python train.py --norm="batchnorm" --activation="relu" --head_dropout=0.1 --optimizer="muon"
Rows from block 6, named by matrix and row number. Each number is 50 + 10 x the weight over its row's rms, rounded and kept within 0 to 99. All counts start at 0. After the name is the row's rms in percent of the matrix's.
# convs0: reduce pointwise conv (model.blocks.6.convs.0.weight, 96x384x1x1), inputs 0-191
convs0.27 105:46 37 56 72 38 56 64 47 57 51 38 59 44 56 53 44 46 41 57 30 57 48 49 54 36 55 52 31 61 36 46 55 52 44 26 53 33 63 52 52 49 49 35 50 62 47 49 77 44 46 42 33 60 65 44 28 44 41 44 52 55 52 51 41 37 65 39 48 48 51 52 51 53 53 43 48 38 55 58 26 42 55 54 53 25 49 37 51 39 41 54 63 34 47 66 64 46 46 51 52 32 47 51 61 35 52 50 54 47 47 57 45 44 53 59 50 46 52 55 29 74 49 47 40 56 27 23 44 49 51 56 27 39 67 43 56 49 50 46 49 49 42 58 38 42 54 63 65 58 48 48 55 48 42 49 32 50 41 57 39 49 25 48 57 35 59 45 53 60 48 36 53 52 43 54 43 56 64 52 48 37 58 37 59 65 40 43 59 60 42 37 46
convs0.28 099:46 48 36 43 41 54 35 48 39 40 47 43 55 53 50 49 51 38 53 58 67 55 45 55 59 57 55 77 66 45 54 33 54 59 26 45 39 43 58 58 56 39 56 32 46 47 49 50 52 46 38 70 48 46 47 51 60 38 37 58 56 41 33 36 50 65 54 48 64 52 51 71 48 41 36 49 58 43 53 56 53 33 58 44 58 47 68 50 63 46 49 37 51 43 42 49 37 48 64 32 66 40 45 38 36 58 48 50 65 52 66 42 48 37 49 52 53 63 50 56 56 44 52 53 59 41 47 46 40 50 59 44 50 43 62 73 38 43 56 48 41 49 45 46 61 45 34 48 62 40 29 53 47 46 71 52 61 55 47 43 54 55 47 53 69 56 44 54 42 62 45 45 29 66 52 47 44 43 51 52 64 40 70 47 60 40 59 51 72 51 48 61
convs0.29 103:34 52 66 49 57 54 50 52 56 57 51 51 63 56 73 44 50 64 34 71 62 37 33 40 32 61 41 60 58 57 48 64 62 62 45 63 60 48 65 59 50 43 52 53 48 37 47 60 57 60 70 57 74 83 62 40 45 56 47 36 55 48 66 51 54 52 65 40 57 56 52 42 31 48 67 45 42 70 40 58 51 43 54 36 42 54 44 71 50 42 57 55 54 54 49 67 44 46 48 43 54 56 52 42 63 63 39 34 57 61 58 69 67 51 37 61 56 56 45 49 48 51 43 55 39 61 62 44 52 59 56 49 52 59 47 49 59 33 51 55 65 66 66 39 55 47 64 40 49 54 43 56 32 64 50 62 40 50 63 56 47 67 49 44 49 45 65 57 48 37 44 44 41 51 43 52 46 37 65 49 59 48 53 67 53 53 46 50 43 62 50 56
convs0.30 105:39 51 44 59 45 43 48 58 47 48 48 59 56 46 49 61 43 54 40 42 52 57 44 61 38 58 39 55 49 62 53 62 30 62 44 44 59 43 54 52 58 35 47 54 47 65 44 56 45 44 48 60 59 53 78 49 44 63 54 48 59 64 64 41 49 53 59 47 43 37 46 52 43 54 61 55 30 50 51 24 58 42 48 45 64 50 32 57 42 41 67 41 73 58 56 56 33 65 53 48 59 66 62 32 55 38 50 38 36 43 35 52 51 34 52 59 55 61 41 54 56 45 53 51 37 36 52 58 44 55 50 60 65 51 49 47 45 42 54 46 46 68 52 65 47 43 36 56 47 41 59 57 39 53 45 54 68 52 76 49 53 24 31 62 41 45 50 35 66 39 47 63 53 53 45 47 30 58 67 50 48 52 56 66 65 61 60 69 33 50 55 43
convs0.31 103:36 69 70 35 76 51 34 41 63 47 59 46 57 57 40 34 56 50 37 39 51 49 52 56 42 43 55 44 62 62 63 45 35 43 51 47 46 52 55 37 28 51 47 43 58 51 47 32 46 49 40 37 38 66 44 51 48 54 82 58 53 49 38 37 37 57 47 38 48 48 52 37 55 39 44 56 46 54 49 43 44 55 54 50 55 35 49 68 47 45 62 36 65 61 33 37 50 52 39 58 63 51 68 58 29 58 60 39 51 43 66 51 45 44 40 43 47 50 31 35 55 46 51 33 41 42 58 41 52 48 50 52 52 59 56 56 45 64 67 56 53 53 50 49 41 50 34 36 37 55 41 51 42 50 48 37 48 49 53 42 39 53 62 30 39 56 44 54 49 44 51 48 22 40 55 45 53 46 44 42 46 47 64 45 58 50 67 42 36 52 61 45
convs0.32 102:51 58 44 49 49 36 56 32 47 40 26 57 57 44 62 54 48 44 46 44 45 53 43 46 42 51 56 48 51 31 46 42 37 28 39 62 46 64 57 40 52 35 39 36 40 43 47 34 46 39 49 61 53 32 69 49 51 50 46 46 74 46 53 54 55 50 52 47 64 34 60 57 61 57 52 35 61 53 59 41 45 64 56 40 36 54 43 51 35 51 56 61 49 54 56 49 34 46 51 41 60 43 46 50 49 37 63 55 48 56 62 45 44 30 67 21 51 44 62 40 44 39 46 41 48 55 62 47 52 44 46 48 60 43 37 48 40 36 49 43 35 52 48 58 52 45 34 52 47 50 41 45 47 48 51 52 62 48 62 39 52 38 41 45 30 50 50 31 51 61 43 50 49 52 37 30 44 46 60 52 27 51 52 51 45 44 43 33 48 41 54 55
convs0.33 098:48 56 38 48 47 41 51 44 56 59 69 46 63 51 51 58 52 57 59 46 64 66 49 68 30 60 47 55 57 60 49 55 40 48 60 41 63 62 54 70 51 51 48 60 54 49 49 40 68 51 61 32 62 54 46 45 53 59 42 40 48 41 41 47 50 47 49 57 58 54 55 55 38 23 77 60 45 48 49 50 49 57 51 56 57 54 58 63 60 33 48 82 43 51 50 58 46 52 55 59 46 31 44 45 41 52 49 54 54 50 37 55 39 45 58 53 53 67 72 54 38 43 56 31 52 46 50 47 53 38 50 55 53 50 49 50 50 39 61 44 49 56 55 51 42 47 73 41 59 45 64 38 49 63 39 58 51 31 43 45 46 47 41 69 58 49 36 58 64 39 36 60 51 57 54 69 50 49 42 46 43 32 48 76 50 50 50 45 44 57 57 49
convs0.34 100:51 51 43 33 41 51 48 50 46 41 47 42 44 38 38 59 66 56 47 32 45 55 77 56 51 46 69 21 44 60 47 51 48 49 57 73 73 51 54 46 48 63 63 45 42 71 46 61 40 68 34 59 47 29 53 48 64 46 55 37 45 49 27 56 53 39 53 49 40 33 43 61 36 57 48 58 46 53 63 56 52 38 50 49 56 33 60 47 66 53 49 44 45 38 71 59 50 52 29 50 61 46 51 67 59 63 49 53 50 65 65 42 40 61 41 55 55 55 38 34 53 44 60 54 33 56 63 46 54 59 45 42 53 43 49 47 50 61 62 46 41 59 47 50 42 68 32 65 61 57 46 55 43 31 37 53 65 50 55 31 47 56 58 42 67 27 53 40 35 39 54 55 46 61 27 37 39 36 46 53 45 44 43 35 49 47 58 64 45 37 49 51
convs0.35 096:40 31 50 37 50 48 47 52 55 44 67 33 49 61 81 45 38 51 43 62 54 49 38 67 58 63 49 42 54 32 43 50 49 50 29 44 56 53 51 53 48 55 56 47 41 43 37 51 51 43 34 39 44 56 64 33 35 52 37 50 46 53 47 35 45 47 48 64 60 44 38 54 46 44 50 79 60 52 50 32 33 63 47 49 24 49 37 42 52 39 57 74 36 51 50 31 41 45 55 44 54 39 51 56 51 41 33 63 40 48 53 29 49 47 61 37 45 37 59 37 41 52 40 48 65 40 63 63 41 41 50 59 36 46 48 53 49 50 51 51 42 41 54 63 84 38 36 57 59 51 40 53 59 43 51 60 47 56 55 45 50 43 61 54 50 41 31 46 58 37 41 52 37 54 41 57 53 63 55 60 47 52 63 47 48 56 60 29 51 52 34 53
convs0.36 097:59 50 54 51 49 58 58 42 55 60 47 54 55 43 50 55 52 46 50 59 53 61 33 47 61 51 51 38 52 24 66 43 47 50 60 69 80 45 42 46 59 56 67 46 42 46 54 19 53 53 60 47 52 52 47 54 43 59 53 61 45 49 59 51 63 34 54 49 60 73 54 42 32 69 36 45 44 56 35 58 43 46 54 46 56 45 46 52 57 54 49 42 44 58 31 43 50 46 49 35 42 40 36 57 61 41 32 38 57 72 64 50 59 73 58 49 44 53 39 48 56 57 51 55 52 46 45 59 72 38 42 36 53 53 40 37 43 37 71 65 58 56 51 44 50 38 46 55 22 48 54 71 57 35 48 43 54 41 58 59 68 51 61 57 39 48 56 41 57 52 48 27 49 68 44 53 49 44 49 36 67 30 60 52 53 44 61 45 52 55 50 56
convs0.37 097:51 36 46 45 31 37 46 49 45 43 37 65 43 32 52 43 53 60 51 51 49 51 51 46 59 50 46 56 25 23 69 53 63 55 41 55 56 32 48 32 39 31 44 37 68 51 42 61 57 40 40 47 43 43 35 50 43 51 49 50 45 34 46 54 59 55 52 39 41 51 48 60 66 40 29 46 60 51 40 54 64 53 57 43 50 36 45 54 36 39 56 45 59 53 43 48 48 41 58 47 29 62 63 59 57 40 68 29 58 48 52 66 46 46 53 39 45 90 47 49 51 68 48 51 57 59 57 46 57 59 54 54 48 51 43 36 54 51 42 52 58 54 32 62 21 42 54 56 34 43 55 42 58 40 48 50 45 55 36 67 48 42 53 51 54 39 61 37 47 41 59 45 41 49 50 33 64 50 32 46 37 55 57 70 47 62 33 39 40 48 43 38
convs0.38 104:37 50 56 53 43 39 74 56 65 43 54 40 59 58 55 54 49 61 52 52 56 52 57 48 61 44 50 46 48 33 46 63 59 45 43 65 69 68 67 44 62 53 49 44 50 34 49 34 40 26 60 60 39 37 44 44 37 67 46 44 63 56 45 65 54 35 62 61 64 53 62 39 45 36 48 45 42 59 54 55 47 52 42 52 63 35 45 51 52 57 56 49 32 64 50 58 42 46 49 42 49 68 50 51 69 44 55 39 78 36 54 50 44 46 49 51 43 45 51 40 51 38 65 51 56 37 62 52 50 54 48 31 40 66 41 27 52 50 48 40 54 47 50 46 35 51 80 49 48 43 50 52 39 49 59 43 58 49 42 50 48 64 51 44 56 49 49 48 55 66 38 44 46 53 53 43 48 46 55 53 37 56 31 70 48 60 60 52 39 44 52 47
convs0.39 096:42 49 59 30 53 44 67 57 42 36 55 61 55 49 87 42 44 44 65 46 52 48 41 54 56 56 48 39 47 44 36 46 36 62 58 49 36 58 37 56 37 50 65 48 52 47 54 40 44 52 79 42 60 77 44 43 48 40 52 36 71 48 74 51 57 37 51 34 51 54 49 62 39 66 44 51 71 77 40 51 54 52 54 47 43 48 35 40 55 39 51 55 52 50 29 42 48 49 41 62 40 57 47 54 27 54 51 41 56 52 46 38 31 61 59 55 40 42 30 58 52 54 55 57 50 49 58 45 42 52 46 51 45 39 50 62 48 40 54 55 49 48 51 46 99 36 50 48 56 55 45 38 64 31 50 45 57 68 57 53 47 62 47 45 64 56 53 48 60 54 66 58 61 56 58 49 46 50 57 40 46 45 51 55 44 46 72 55 45 56 57 56
convs0.40 097:40 59 45 48 54 58 49 61 51 55 47 45 43 57 65 42 51 55 55 45 40 40 43 49 65 48 41 49 57 65 37 44 52 69 58 60 40 48 54 44 41 40 47 44 30 50 49 48 40 67 51 32 37 49 45 47 43 43 40 51 53 47 52 63 56 41 59 64 44 32 50 47 59 64 44 56 45 57 51 62 43 49 49 37 48 62 59 69 54 47 26 47 40 43 73 62 45 47 46 54 54 48 48 56 43 40 61 43 54 42 53 43 52 48 49 49 53 25 41 53 60 57 43 56 41 44 41 49 39 63 56 49 41 50 51 40 57 50 52 47 44 47 59 46 93 46 56 49 64 53 36 52 53 50 79 48 44 49 55 30 55 56 51 44 46 43 43 60 60 67 54 43 50 41 55 60 50 56 47 58 36 43 41 30 57 39 38 47 56 54 43 48
convs0.41 098:34 56 44 59 52 30 44 44 37 51 30 38 56 52 51 42 40 52 47 39 55 59 33 47 60 50 37 68 26 82 39 47 63 40 38 52 53 58 37 55 64 57 50 62 54 50 38 46 67 41 38 55 53 49 64 30 49 61 47 52 62 40 57 38 48 37 47 55 57 54 35 44 53 44 51 38 15 59 34 41 41 43 63 35 44 44 33 58 55 43 48 55 47 37 41 47 42 53 55 43 36 57 56 46 53 46 61 46 45 42 62 56 50 31 34 60 55 45 71 62 51 47 45 45 46 34 66 63 46 50 40 53 48 50 40 56 36 46 46 51 46 43 57 49 59 79 48 30 38 46 51 57 42 51 57 75 40 46 47 46 36 31 35 54 25 53 33 40 69 43 55 56 37 55 47 51 59 55 42 53 36 52 53 47 48 67 53 52 57 56 40 51
convs0.42 107:42 28 53 34 22 58 40 28 49 52 47 42 48 40 64 48 50 42 48 47 47 68 33 42 34 62 63 61 46 28 64 47 52 40 53 65 55 62 53 47 61 56 36 56 48 39 47 56 41 44 39 41 48 54 41 48 69 67 42 64 51 45 52 39 43 35 65 61 49 52 42 48 58 31 51 41 30 45 47 53 40 49 57 51 55 50 29 47 45 62 52 43 63 67 43 41 57 53 48 64 44 43 39 70 29 55 42 48 41 55 57 44 55 54 72 31 42 60 84 41 57 73 41 61 34 53 37 50 44 51 37 51 61 51 40 53 54 61 58 73 36 44 59 41 33 54 41 43 47 43 59 39 54 48 49 58 48 46 40 60 39 27 38 41 54 53 51 51 48 44 48 50 30 50 45 54 65 38 36 56 49 51 52 57 58 47 35 48 42 41 56 26
convs0.43 102:42 52 43 44 48 46 54 48 51 48 46 39 30 64 41 38 47 55 47 40 46 62 42 59 50 75 35 42 43 48 55 41 45 40 36 44 56 40 56 45 56 47 46 39 34 37 52 35 55 53 50 46 43 44 51 53 61 48 45 63 57 59 57 52 56 54 55 49 34 37 53 58 33 53 41 52 48 47 31 45 69 50 42 66 31 41 52 52 38 52 55 44 38 52 65 52 51 43 50 67 59 40 30 44 39 55 59 46 49 40 43 40 63 45 36 49 41 67 65 64 72 33 69 44 24 50 55 58 46 38 45 44 45 50 50 64 27 43 41 66 45 44 35 51 50 42 38 76 36 49 49 33 46 42 34 58 53 62 49 43 57 49 48 53 50 55 25 23 50 45 55 39 48 44 53 34 56 45 38 48 42 43 59 41 50 33 36 56 56 61 50 36