{
  "num_classes": 500,
  "arch": "resnet_bottleneck",
  "kernel_size": 3,
  "batch_size": 384
}
Rows from block 12 of a small image classifier, named by matrix and row number. Rows with one number belong to one channel. Each number is 128 + 32 x the weight over its row's rms, rounded and kept within 0 to 255. All counts start at 0. Numbers have three digits each.
Before each channel's rows are labels from the 100 images, of 14848, where the channel reaches its highest value: "responds to" is what is common among them. Only what is clearly more common there than usual is listed. The data: photos of plants and fungi (iNaturalist).
# convs1: 3x3 conv (model.blocks.12.convs.1.weight, 192x192x3x3, each kernel summed), inputs 0-63
# convs2: expand pointwise conv (model.blocks.12.convs.2.weight, 768x192x1x1, transposed), outputs 0-69

responds to: order Asterales; family: Asteraceae
convs1.60:107067135109137154098153127196150114123064128104083044153137116127128206105130157097094149130108132182094115105088155144122201154146157151102104144124107111158111137096141152063139109106125146
convs2.60:095145051092138140148142178178150143127164120056082105128087139117057063107064133108115131114156074121089174149139076149187161138091135067167169158123119121131135155167138138133110136146147112058155131116112182

responds to: order Asterales; family: Asteraceae
convs1.77:113165131111092089155124078094132133074106048101084105132210104126058128078104101186105116149151133073146161101129064132084162128168129137150142104126119204084153084156125062109141103171116058
convs2.77:156112131122121124111141120124165159157135120108133120193125172164093171105178085141123138110159157118111149124181145100112097139111185116116130135180117098086119136101126096111141178134159096098234119131133165

responds to: order Caryophyllales; family: Cactaceae
convs1.116:132162131167102130190081126088130144119123126164139170161069146076134124090162138120138133156082125164162083153089117124178129166157151145142166173130188122086091145109147114085126129130172098
convs2.116:111150064093124118121152115134118137144162139102174130147115137076053105133168128129103161172151149123162133131088156095161154105095161106101156137113165107151136123139148152145090160127129185121080137143117098

responds to: order Asterales; family: Asteraceae
convs1.21:161196142154149087184181154158124154124127112110091138140091176109094129125121094144068051120156107135112137117130115119153118102119132127127108116110095057116150074078103089105130131073113104
convs2.21:112102121126115127176103099125072044188089115141069127143084126112174189107080143217131134066032132148125068124115155107107138095101041121182100147160120136123184116144151115134141139117098163151119169053102076

responds to: class Polypodiopsida; text has "fern"; order Polypodiales
convs1.175:102088133152114143090137155108134093101122151118131087138093133097131134093133130165149136057147101128127121135132116123157132109161153057168164101128111133127087122128149117129134127109183135
convs2.175:120103203128180144149163094116124145101097032130064162126156117172178174101097135146120071108107182191118097127086161174088119102180149098159120130141119129120122141129149108130092081098121184166100142172180154

responds to: order Ranunculales
convs1.27:193155147129121114172157130168167146135125122116161138112164147096103152073123074159131146080128145219031129121108094145153098125137105136119159120142120150113158166139132132168158082154149156
convs2.27:172176143129143119173133084097101144147135127135149124156098188160083146141209147126145088091089159101092143108140183132103079186166086117076157126117145147161101180166178158131108030104120118163063158127117087

responds to: order Asterales; family: Asteraceae
convs1.139:133136151094125095096131108138148135142118127091145154134122118140131180124115086128111100132194176098123113227163157138122163100137167137015127167148082178132176143114136132083164151102186152
convs2.139:148121073171027095110133111137156134120098151118086140136119125121104135166126045092120133114103092099085087120106084123126172159107147163147123149099199119056133110102133144110110131193116114166140129110127132

responds to: order Asterales; family: Asteraceae
convs1.36:090103144116077109207141104080131114104152119108129112115105177091181190112101106119113075175182145158128131134150111163117129177118102159112147114091152117094167117134150095136146140108050127
convs2.36:137111207146161125109134147168073100160109099116181128087108088128199132116078130175127153139121054144072148031152118197077141093177135152136082135164132114148133154147144125106135099171109121138160125108146122

responds to: class Liliopsida
convs1.147:101125132095130149088141150131118123151122188119069183149091112100146094125098169121155113084171076109138110117109142172075098128055120086135166088068165167105121131131220143194167099093056059
convs2.147:134109119129119131195121150101121139153025113153128095076151110134217164153149069145118097109157138108098205068142118105141119196125069087121095113116138095113162131192129123150106157104137120110126123125113217

responds to: order Asterales
convs1.177:134103079108052136092172163107177103102135178154108087164150110131142081078161102099136112122122118131044095127098170124161118055144127132104120118128097159079164114170168127139136098051163128
convs2.177:097143122104167146158139165130170172121084134109169101145061143133156093135111134144129090152129120147107100112126125137000123186101116110157129166119098177164137138159101182119149010111151160135138080128106116

responds to: order Caryophyllales; family: Cactaceae
convs1.180:144131150119153127146128131095127173111134149135150155107169106109153151121148066125128101116133091113091064181088086202126104128138076137164070233129143192121135103164137115216107129119105151
convs2.180:123137115079123128113152109084097128127132180170134123118123146090098172142030135054148054101118103168107128129122182158127109051134148092182094139153153072131141074142093157155138092065141111077156095141115083

responds to: class Polypodiopsida; order Polypodiales; text has "fern"
convs1.107:121119086109143074116065188106134163140156218082108124064137116132163135128143146135125127102084107157090094124131121144160113127101091076061137091175124126120119059132138102186147125079085122
convs2.107:092122156134138141147185082142071168066103100153149150140142112087177176120044145149140132107148136061098087107112106150133087149130133060094112132111131169142097117085160135142163145132146099106094036119109111

responds to: order Lamiales; family: Lamiaceae
convs1.83:110162096156135121121166080151100134122135090085145101093182154110116097129104117141175157121118127004227151073127086143119085169154093072146111158212123088163072089151131105105079093133126133
convs2.83:166127109140113116115080114091114153088090145081153124184127175090215096140172167036093170126121139144135102108164086187138086162101177133121146143089154125148147124097074170107113113044095096144061097151139116

responds to: order Lamiales; family: Plantaginaceae; text has "speedwell"; text has "veronica"
convs1.38:094135149105151116137102122141198163212157101125100075114209140115104126113073102200196102101181170096125159121091145146143103081141113184086139114098135090143126090155166143103104162174116081
convs2.38:119155119122111116160147078140112145140117095102108074077141119149105136127140135100135106131165059142174149083125147128095131105142105124072124142176140079162175119118097110105047088100115112154090107108102097

responds to: order Lamiales; family: Lamiaceae
convs1.148:124079106106191116117152100083158125063104158085113164104090126184133144125114068089182133100119111122091120081140139208113079121200121086088154112083058143133131161135120150146148136147170120
convs2.148:118156089164167133121083110099155182109144131101170127121115146107173119103089117056124146255097116097078124104081124147093125097101084113136141158095157134169124148139129141141128015132161126136080098091149140

responds to: order Lamiales
convs1.99:088182132080189123112091171141102054145091161161153035106132136180127133069093124136113160155097171084079116115159144166119103144114127068179131114083135139131139114155188093111158128159159136
convs2.99:096131168100134178144109180125153137106107173116171139134084145121125094102169148077141151141166128101112109157149183125169108133101102079126159125133151113093084093127124142000166152122157088165139125119115163

responds to: phylum Basidiomycota; class Agaricomycetes; order Polyporales
convs1.20:140075141100075121138108165156132135192129220144128123063138119111120096112139144121076114113170159154128109088083116127150094175218105131095128123188132149110148164145129061095102100154169088
convs2.20:104138114140109130127146089109082070139146121122078137125093116117129117136125074119084175107115135093128170153122095147133069140142143075114108092175127096125091122164060132129094112101071133152101085193151127

responds to: class Polypodiopsida; text has "fern"; order Polypodiales
convs1.62:136144145149139145102073163157128159143126145123134094089106114123112136134149126095090105122148073139070122138147112147172130133142042135112093082077083125098130193102124098147119145135141138
convs2.62:129085124112159104158142112128151148127196137158094077071096094127159116148168160155151125110138148149106131139138067143170111106155114146152175167171135132146077169103081156140114127149151153178127117136116163

responds to: class: Liliopsida; order Asparagales; family: Asparagaceae
convs1.70:147149158124054148125143172175126187136108092094093122126115132128113185126130146136105130118105149180180119146136197138110108095148080103127081096183072073135183152089178095112085057142168061
convs2.70:133156130091118134092076124096150107117088127137112109160077170124107135108138066141170154119106120101154075155085187201074158125086161083127088147146145176127089109188125177145196074119142160107115120199142129

responds to: order Caryophyllales
convs1.89:137102084142119087124159113137105176129180158168129114117147073115176175164116136151091076109128118165161091085065155126134113095120138136128117182028069155144130066124121106092149090168067128
convs2.89:164148163176047097082132055133110064160162122094145145134163136065085127123076149177075137201160162155159094109133143143139142151128081197101115131120096183136084143163094113095088149124157079112077094147126123

responds to: text has "yellow"; order Asterales; family: Asteraceae
convs1.46:087155079142102095102175075180099096140083133166174118142114114127130110115113154069179134144057118098077142100084134164121122123138162129148094165092106196126103119149138158169048103143164103
convs2.46:111116165094144141125114115117152129153112124126138187124116177116126112151131087142166025204141127137116159125089099070128126137176104130135120111177113070126158067139118195127182120109073122113146138171141137

responds to: class Liliopsida
convs1.39:155112136155147105142075144125085150133182136202087157104173128112134119124088085122149102076122106074081096091147022112085093127156106119106095167088121123120097098168172171079134130185169140
convs2.39:107170075115129039162160128128140117190140119125083141181126062094104126118101126140157142104107176159092129142104123115174097046124112113121103105179130114138110136084133130165128113127149153173098162133045118

responds to: order Lamiales; family: Lamiaceae
convs1.187:159094127121083078135067117150156136117148104057120133174120152117138129121064177177186128122137161135125094136167081127111116150155112141145138084109086143160114145113141059095065109150118159
convs2.187:118110156086087129128131129188119126070111103132134192108185150131122095132156132113154185163148085112116121110109208119139117101089134080136105141067131131098144174170121109093129128148115071148186123166120181

responds to: order Asterales; family: Asteraceae
convs1.56:132122121132141141083148119164097184059111173116110146117120121112133138126177080063125174086107078154153087128095143147156175102140117106170130105075120141106164157141088111129203122124149203
convs2.56:155099083161124130108126119147132149168099151088134153143107144085000086124146097091161079038122150183107068156107130072141138136116122170136220112100137136066121131122113130171092116145170128112196098132101151

responds to: order Lamiales
convs1.157:095141132120110145188137103095117128112149085102128148106079090098053127094153105180097122116135095127167155114161181117140155173124166118149121118123066164109105179163120076142021064116125107
convs2.157:130131096091102093162126161175152154171171098085181152158139074162090154168146061035094132148128049129116111135161178137132138134182113153131154127146120127129120106097145148140146121086102086123147131108157156

responds to: order Lamiales; family: Plantaginaceae
convs1.161:152141125162134125095088135080127049124058121132140104106103155119072140134145094147226137120072098094170122133155160133081195146142144175160118146192160184144093162146069160149141177099143127
convs2.161:103148141156166131155128115147172100153116139144117132160087177140061097132131132112123159112118083114095137120153096129125138160129111141079147186168087115127111109143131186070129080107125095124159163191157050

responds to: order Fabales; family: Fabaceae
convs1.173:106168100156139108165144179098179146120165115074124133118098105168148112157137149154133124137158092096110158084159199142144101178081106126146099198125075150102158169107144109125087185114102162
convs2.173:185138105163119154164137114172125137101219190160120165121175099127105140156085169086130117150102119102081122128123110139081124195147122217097101137134102093095167164129088116155142157174086126093149085128190165

responds to: text has "vulgaris"
convs1.19:131144176107073121151144156053109140172168132168095086110163110121130141101073148130080136135117114111159117131136103066090112169154121134131127168103084085110159167192164085137156090128149126
convs2.19:119096141107149120078173138084133133148121086145124156152145160084147080148119107119145063117094088142111065021153163164156113162000078118128101142153072076154113193216121172161146132129171088125138163123135163

responds to: class Liliopsida
convs1.164:121142124204089107155154072136113132124103158056145070139109133102135107161099093172155154087159108089129086093103107071141143181180112145140118124106042154060115172074154161117155125128094114
convs2.164:064134092133104144097195114131118151171151115123164123140094064190103144111141128144098170171146133083127107180107131101143147120163091109131091121164132150056148078133098124084164088098168112112105138087105130

responds to: kingdom Fungi
convs1.108:117115185140141082109136168146067117100131143127159166081104115163092120187129129156178107139101161111114089162167102092117101082125159196142107127104166114112096180148099125116090134150164098
convs2.108:119130145158157145122085130102103134096124071102106100124054126132053163207144143142123057072151188176156227147090106165114180079189100091125158063138100157096196112124129134161141164170075147120118136121151135

responds to: order Asterales; family: Asteraceae
convs1.24:119131097148125123128143132163072101108126124091088076103106144179161106165113117105103114131046114111180100143114111210124108152127146075082125120113130170142189162126127103114133171116142054
convs2.24:147126131071133145159133114119105060113098062118110185134148188162099142114122162162181090089110070135202144150137058076084125108167109102153106149147086160176137168108174146174145129096046160135106109180111133

responds to: order Asterales; family: Asteraceae
convs1.66:136115136140154075137117127184164079131168115066075079106088101091104120114125116093135150067093116153149098120131118102082067132170151148148139139155124036095093173162076097104160148151107142
convs2.66:151154063144094103169166098117146082110162138121177161121127138119139133128128155172112130172091176107124117131154141100138054118193164113113146115099129118028097149134157088105117153141062135129144116113105127

responds to: order Lamiales; family: Lamiaceae
convs1.28:100081108167083137143166052095165138116119137076135113173118103143129114116122115120139150086137133126084062151121127086131103128129129121088128114066056120177085173181126116111080141121104173
convs2.28:047122112114112119125094142142165112043113116114166156122116179103128091160115117094117138237119051123086124108087186127158116129090125146146127153052129155145114162178110166154126108159167069147204156104158155