A small image classifier, trained from scratch.
Data: trained on photos of plants and fungi (iNaturalist), 90422 training examples, 47.1 epochs.
Rows from block 12 of a small image classifier, named by matrix and row number. Rows with one number belong to one channel. Each number is 500 + 50 x the weight over its row's rms, rounded and kept within 0 to 999. All counts start at 0. Numbers have three digits each. After the name is the row's rms in percent of the matrix's.
Before each channel's rows are labels from the 100 images, of 14848, where the channel reaches its highest value: "top examples" is what is common among them. Only what is clearly more common there than usual is listed. The data: photos of plants and fungi (iNaturalist).
# convs1: 3x3 conv (model.blocks.12.convs.1.weight, 192x192x3x3, each kernel summed), inputs 64-127
# convs2: expand pointwise conv (model.blocks.12.convs.2.weight, 768x192x1x1, transposed), outputs 70-139

top examples: order Asterales; family: Asteraceae
convs1.131 082:398489529469442460587475473492502567613475487468539508542501562432438480485519447490509428418531492487442548616471520436477545433398486499586547572549517580598503456500462499523420521558465511
convs2.131 098:545533513551554451543581539446539435452653562480461506450552524465510456487495496581464480567488535456461554540418470454376506487469603506448426445474583544543438519543430455527578480500542445542542524467543439

top examples: order Asterales; family: Asteraceae
convs1.124 108:507478564517459425408428478450517471508463563481574520476471457429481586417639520536563473526470564445499500454555564496473652505472563459430490512496503404459492574619586534458497437515484492
convs2.124 102:457496489326576625477516557597419524493472554515435508544510447431503481448501493543395433513464528474474462503568496440523483459578453537472552520527513599483543580527520437409428582548475455462362520532495504

top examples: order Asterales; family: Asteraceae
convs1.66 109:512400503488442508501504529428450485500493455505493492578409568450502438503495601387498483511470463488484428602516534484454468636567443507539533453496465502510474439451481478589512422534465452
convs2.66 099:425503534541533474580515477514557509473452460473520421502573516516513492449591491484538502587481522464584472530487567432477490529494519522494474473510431534436435530475501498472486501522477435476500481493507493

top examples: order Asterales; family: Asteraceae
convs1.56 093:513459545500389498455577514434406527562488425433458553443516495485366536555435496453535585513481511532561577462495481519458594543615503515477538427514585461418549507491449411471477579444540496
convs2.56 093:491425479520546456539440485485484431425522505472516526426503444494535541500498511516480474560518493477528469532600605538439506514481516430508562470513479528531545455490512387558500533521419535429547514486456485

top examples: order Asterales; family: Asteraceae
convs1.84 075:400509460557471506452517524482617481470560494501443430563465479535562564416490502534455429484427511441500496524441556386542576402498562513417538453531477521466428468489424477549402567594534489
convs2.84 098:461485496434519415487494568473518517465498574411452525556557534480520495485518437423535487475520530541534504501458536541535446525432486609436511452512511516514573546806441495445466581444469460563508484486582525

top examples: order Asterales; family: Asteraceae
convs1.94 101:487549426538450420528549504547540472458443459455469535385417436496493472507395491481496535536456510494491494526469505489460493526411482483436434572479459421484494543535523428468495496474438472
convs2.94 099:497504417490541380459539514463529525458540509490531531473454530448329473498403521560492428480464539466474548422506515503563504506405598489525474548526489548666455339518513513396517542507512560638530497505473540

top examples: order Asterales; family: Asteraceae
convs1.63 076:465542491425431549566586591389433509514498498476425522487520510473488534513450580441540516568512581508464526472491490478398496458520570532524461517481554503478480530513466547475486512587479439
convs2.63 090:536408505526456519667551568550446479496592519442498715509487547506552520488620541513560437438583435517554446592533674558501477481475492460516570554498548412479438521627421526497533552488450534525518500583512500

top examples: order Asterales; family: Asteraceae
convs1.21 103:499424418500437578455500521404550480570582482503521513521455524565508450512503509471469438631424519558422508454559524600505635474441515498502479506502445552467497458500491584456548582512503457
convs2.21 103:518436490455416516569531543535544513587445482563474570506480525482490537433504487530425412521461546537534476524500501474478483468474465441508574442575493589465534538496514484473498483451454558505605402428503522

top examples: order Lamiales; family: Plantaginaceae; text has "speedwell"; text has "veronica"
convs1.38 094:400458558482454518423491536462437578481410489400536537544566469494461492531486565493541485519459394432569507446484540537489543520488649514492437512556556562545447455566474441520470571479542472
convs2.38 100:503567476450625503553436491609518484607548574500514562519497561538507476523524487472505516508492480514479526560551596555488464539534495491492433464546512536459539548623573553506464437482561505459567500447490495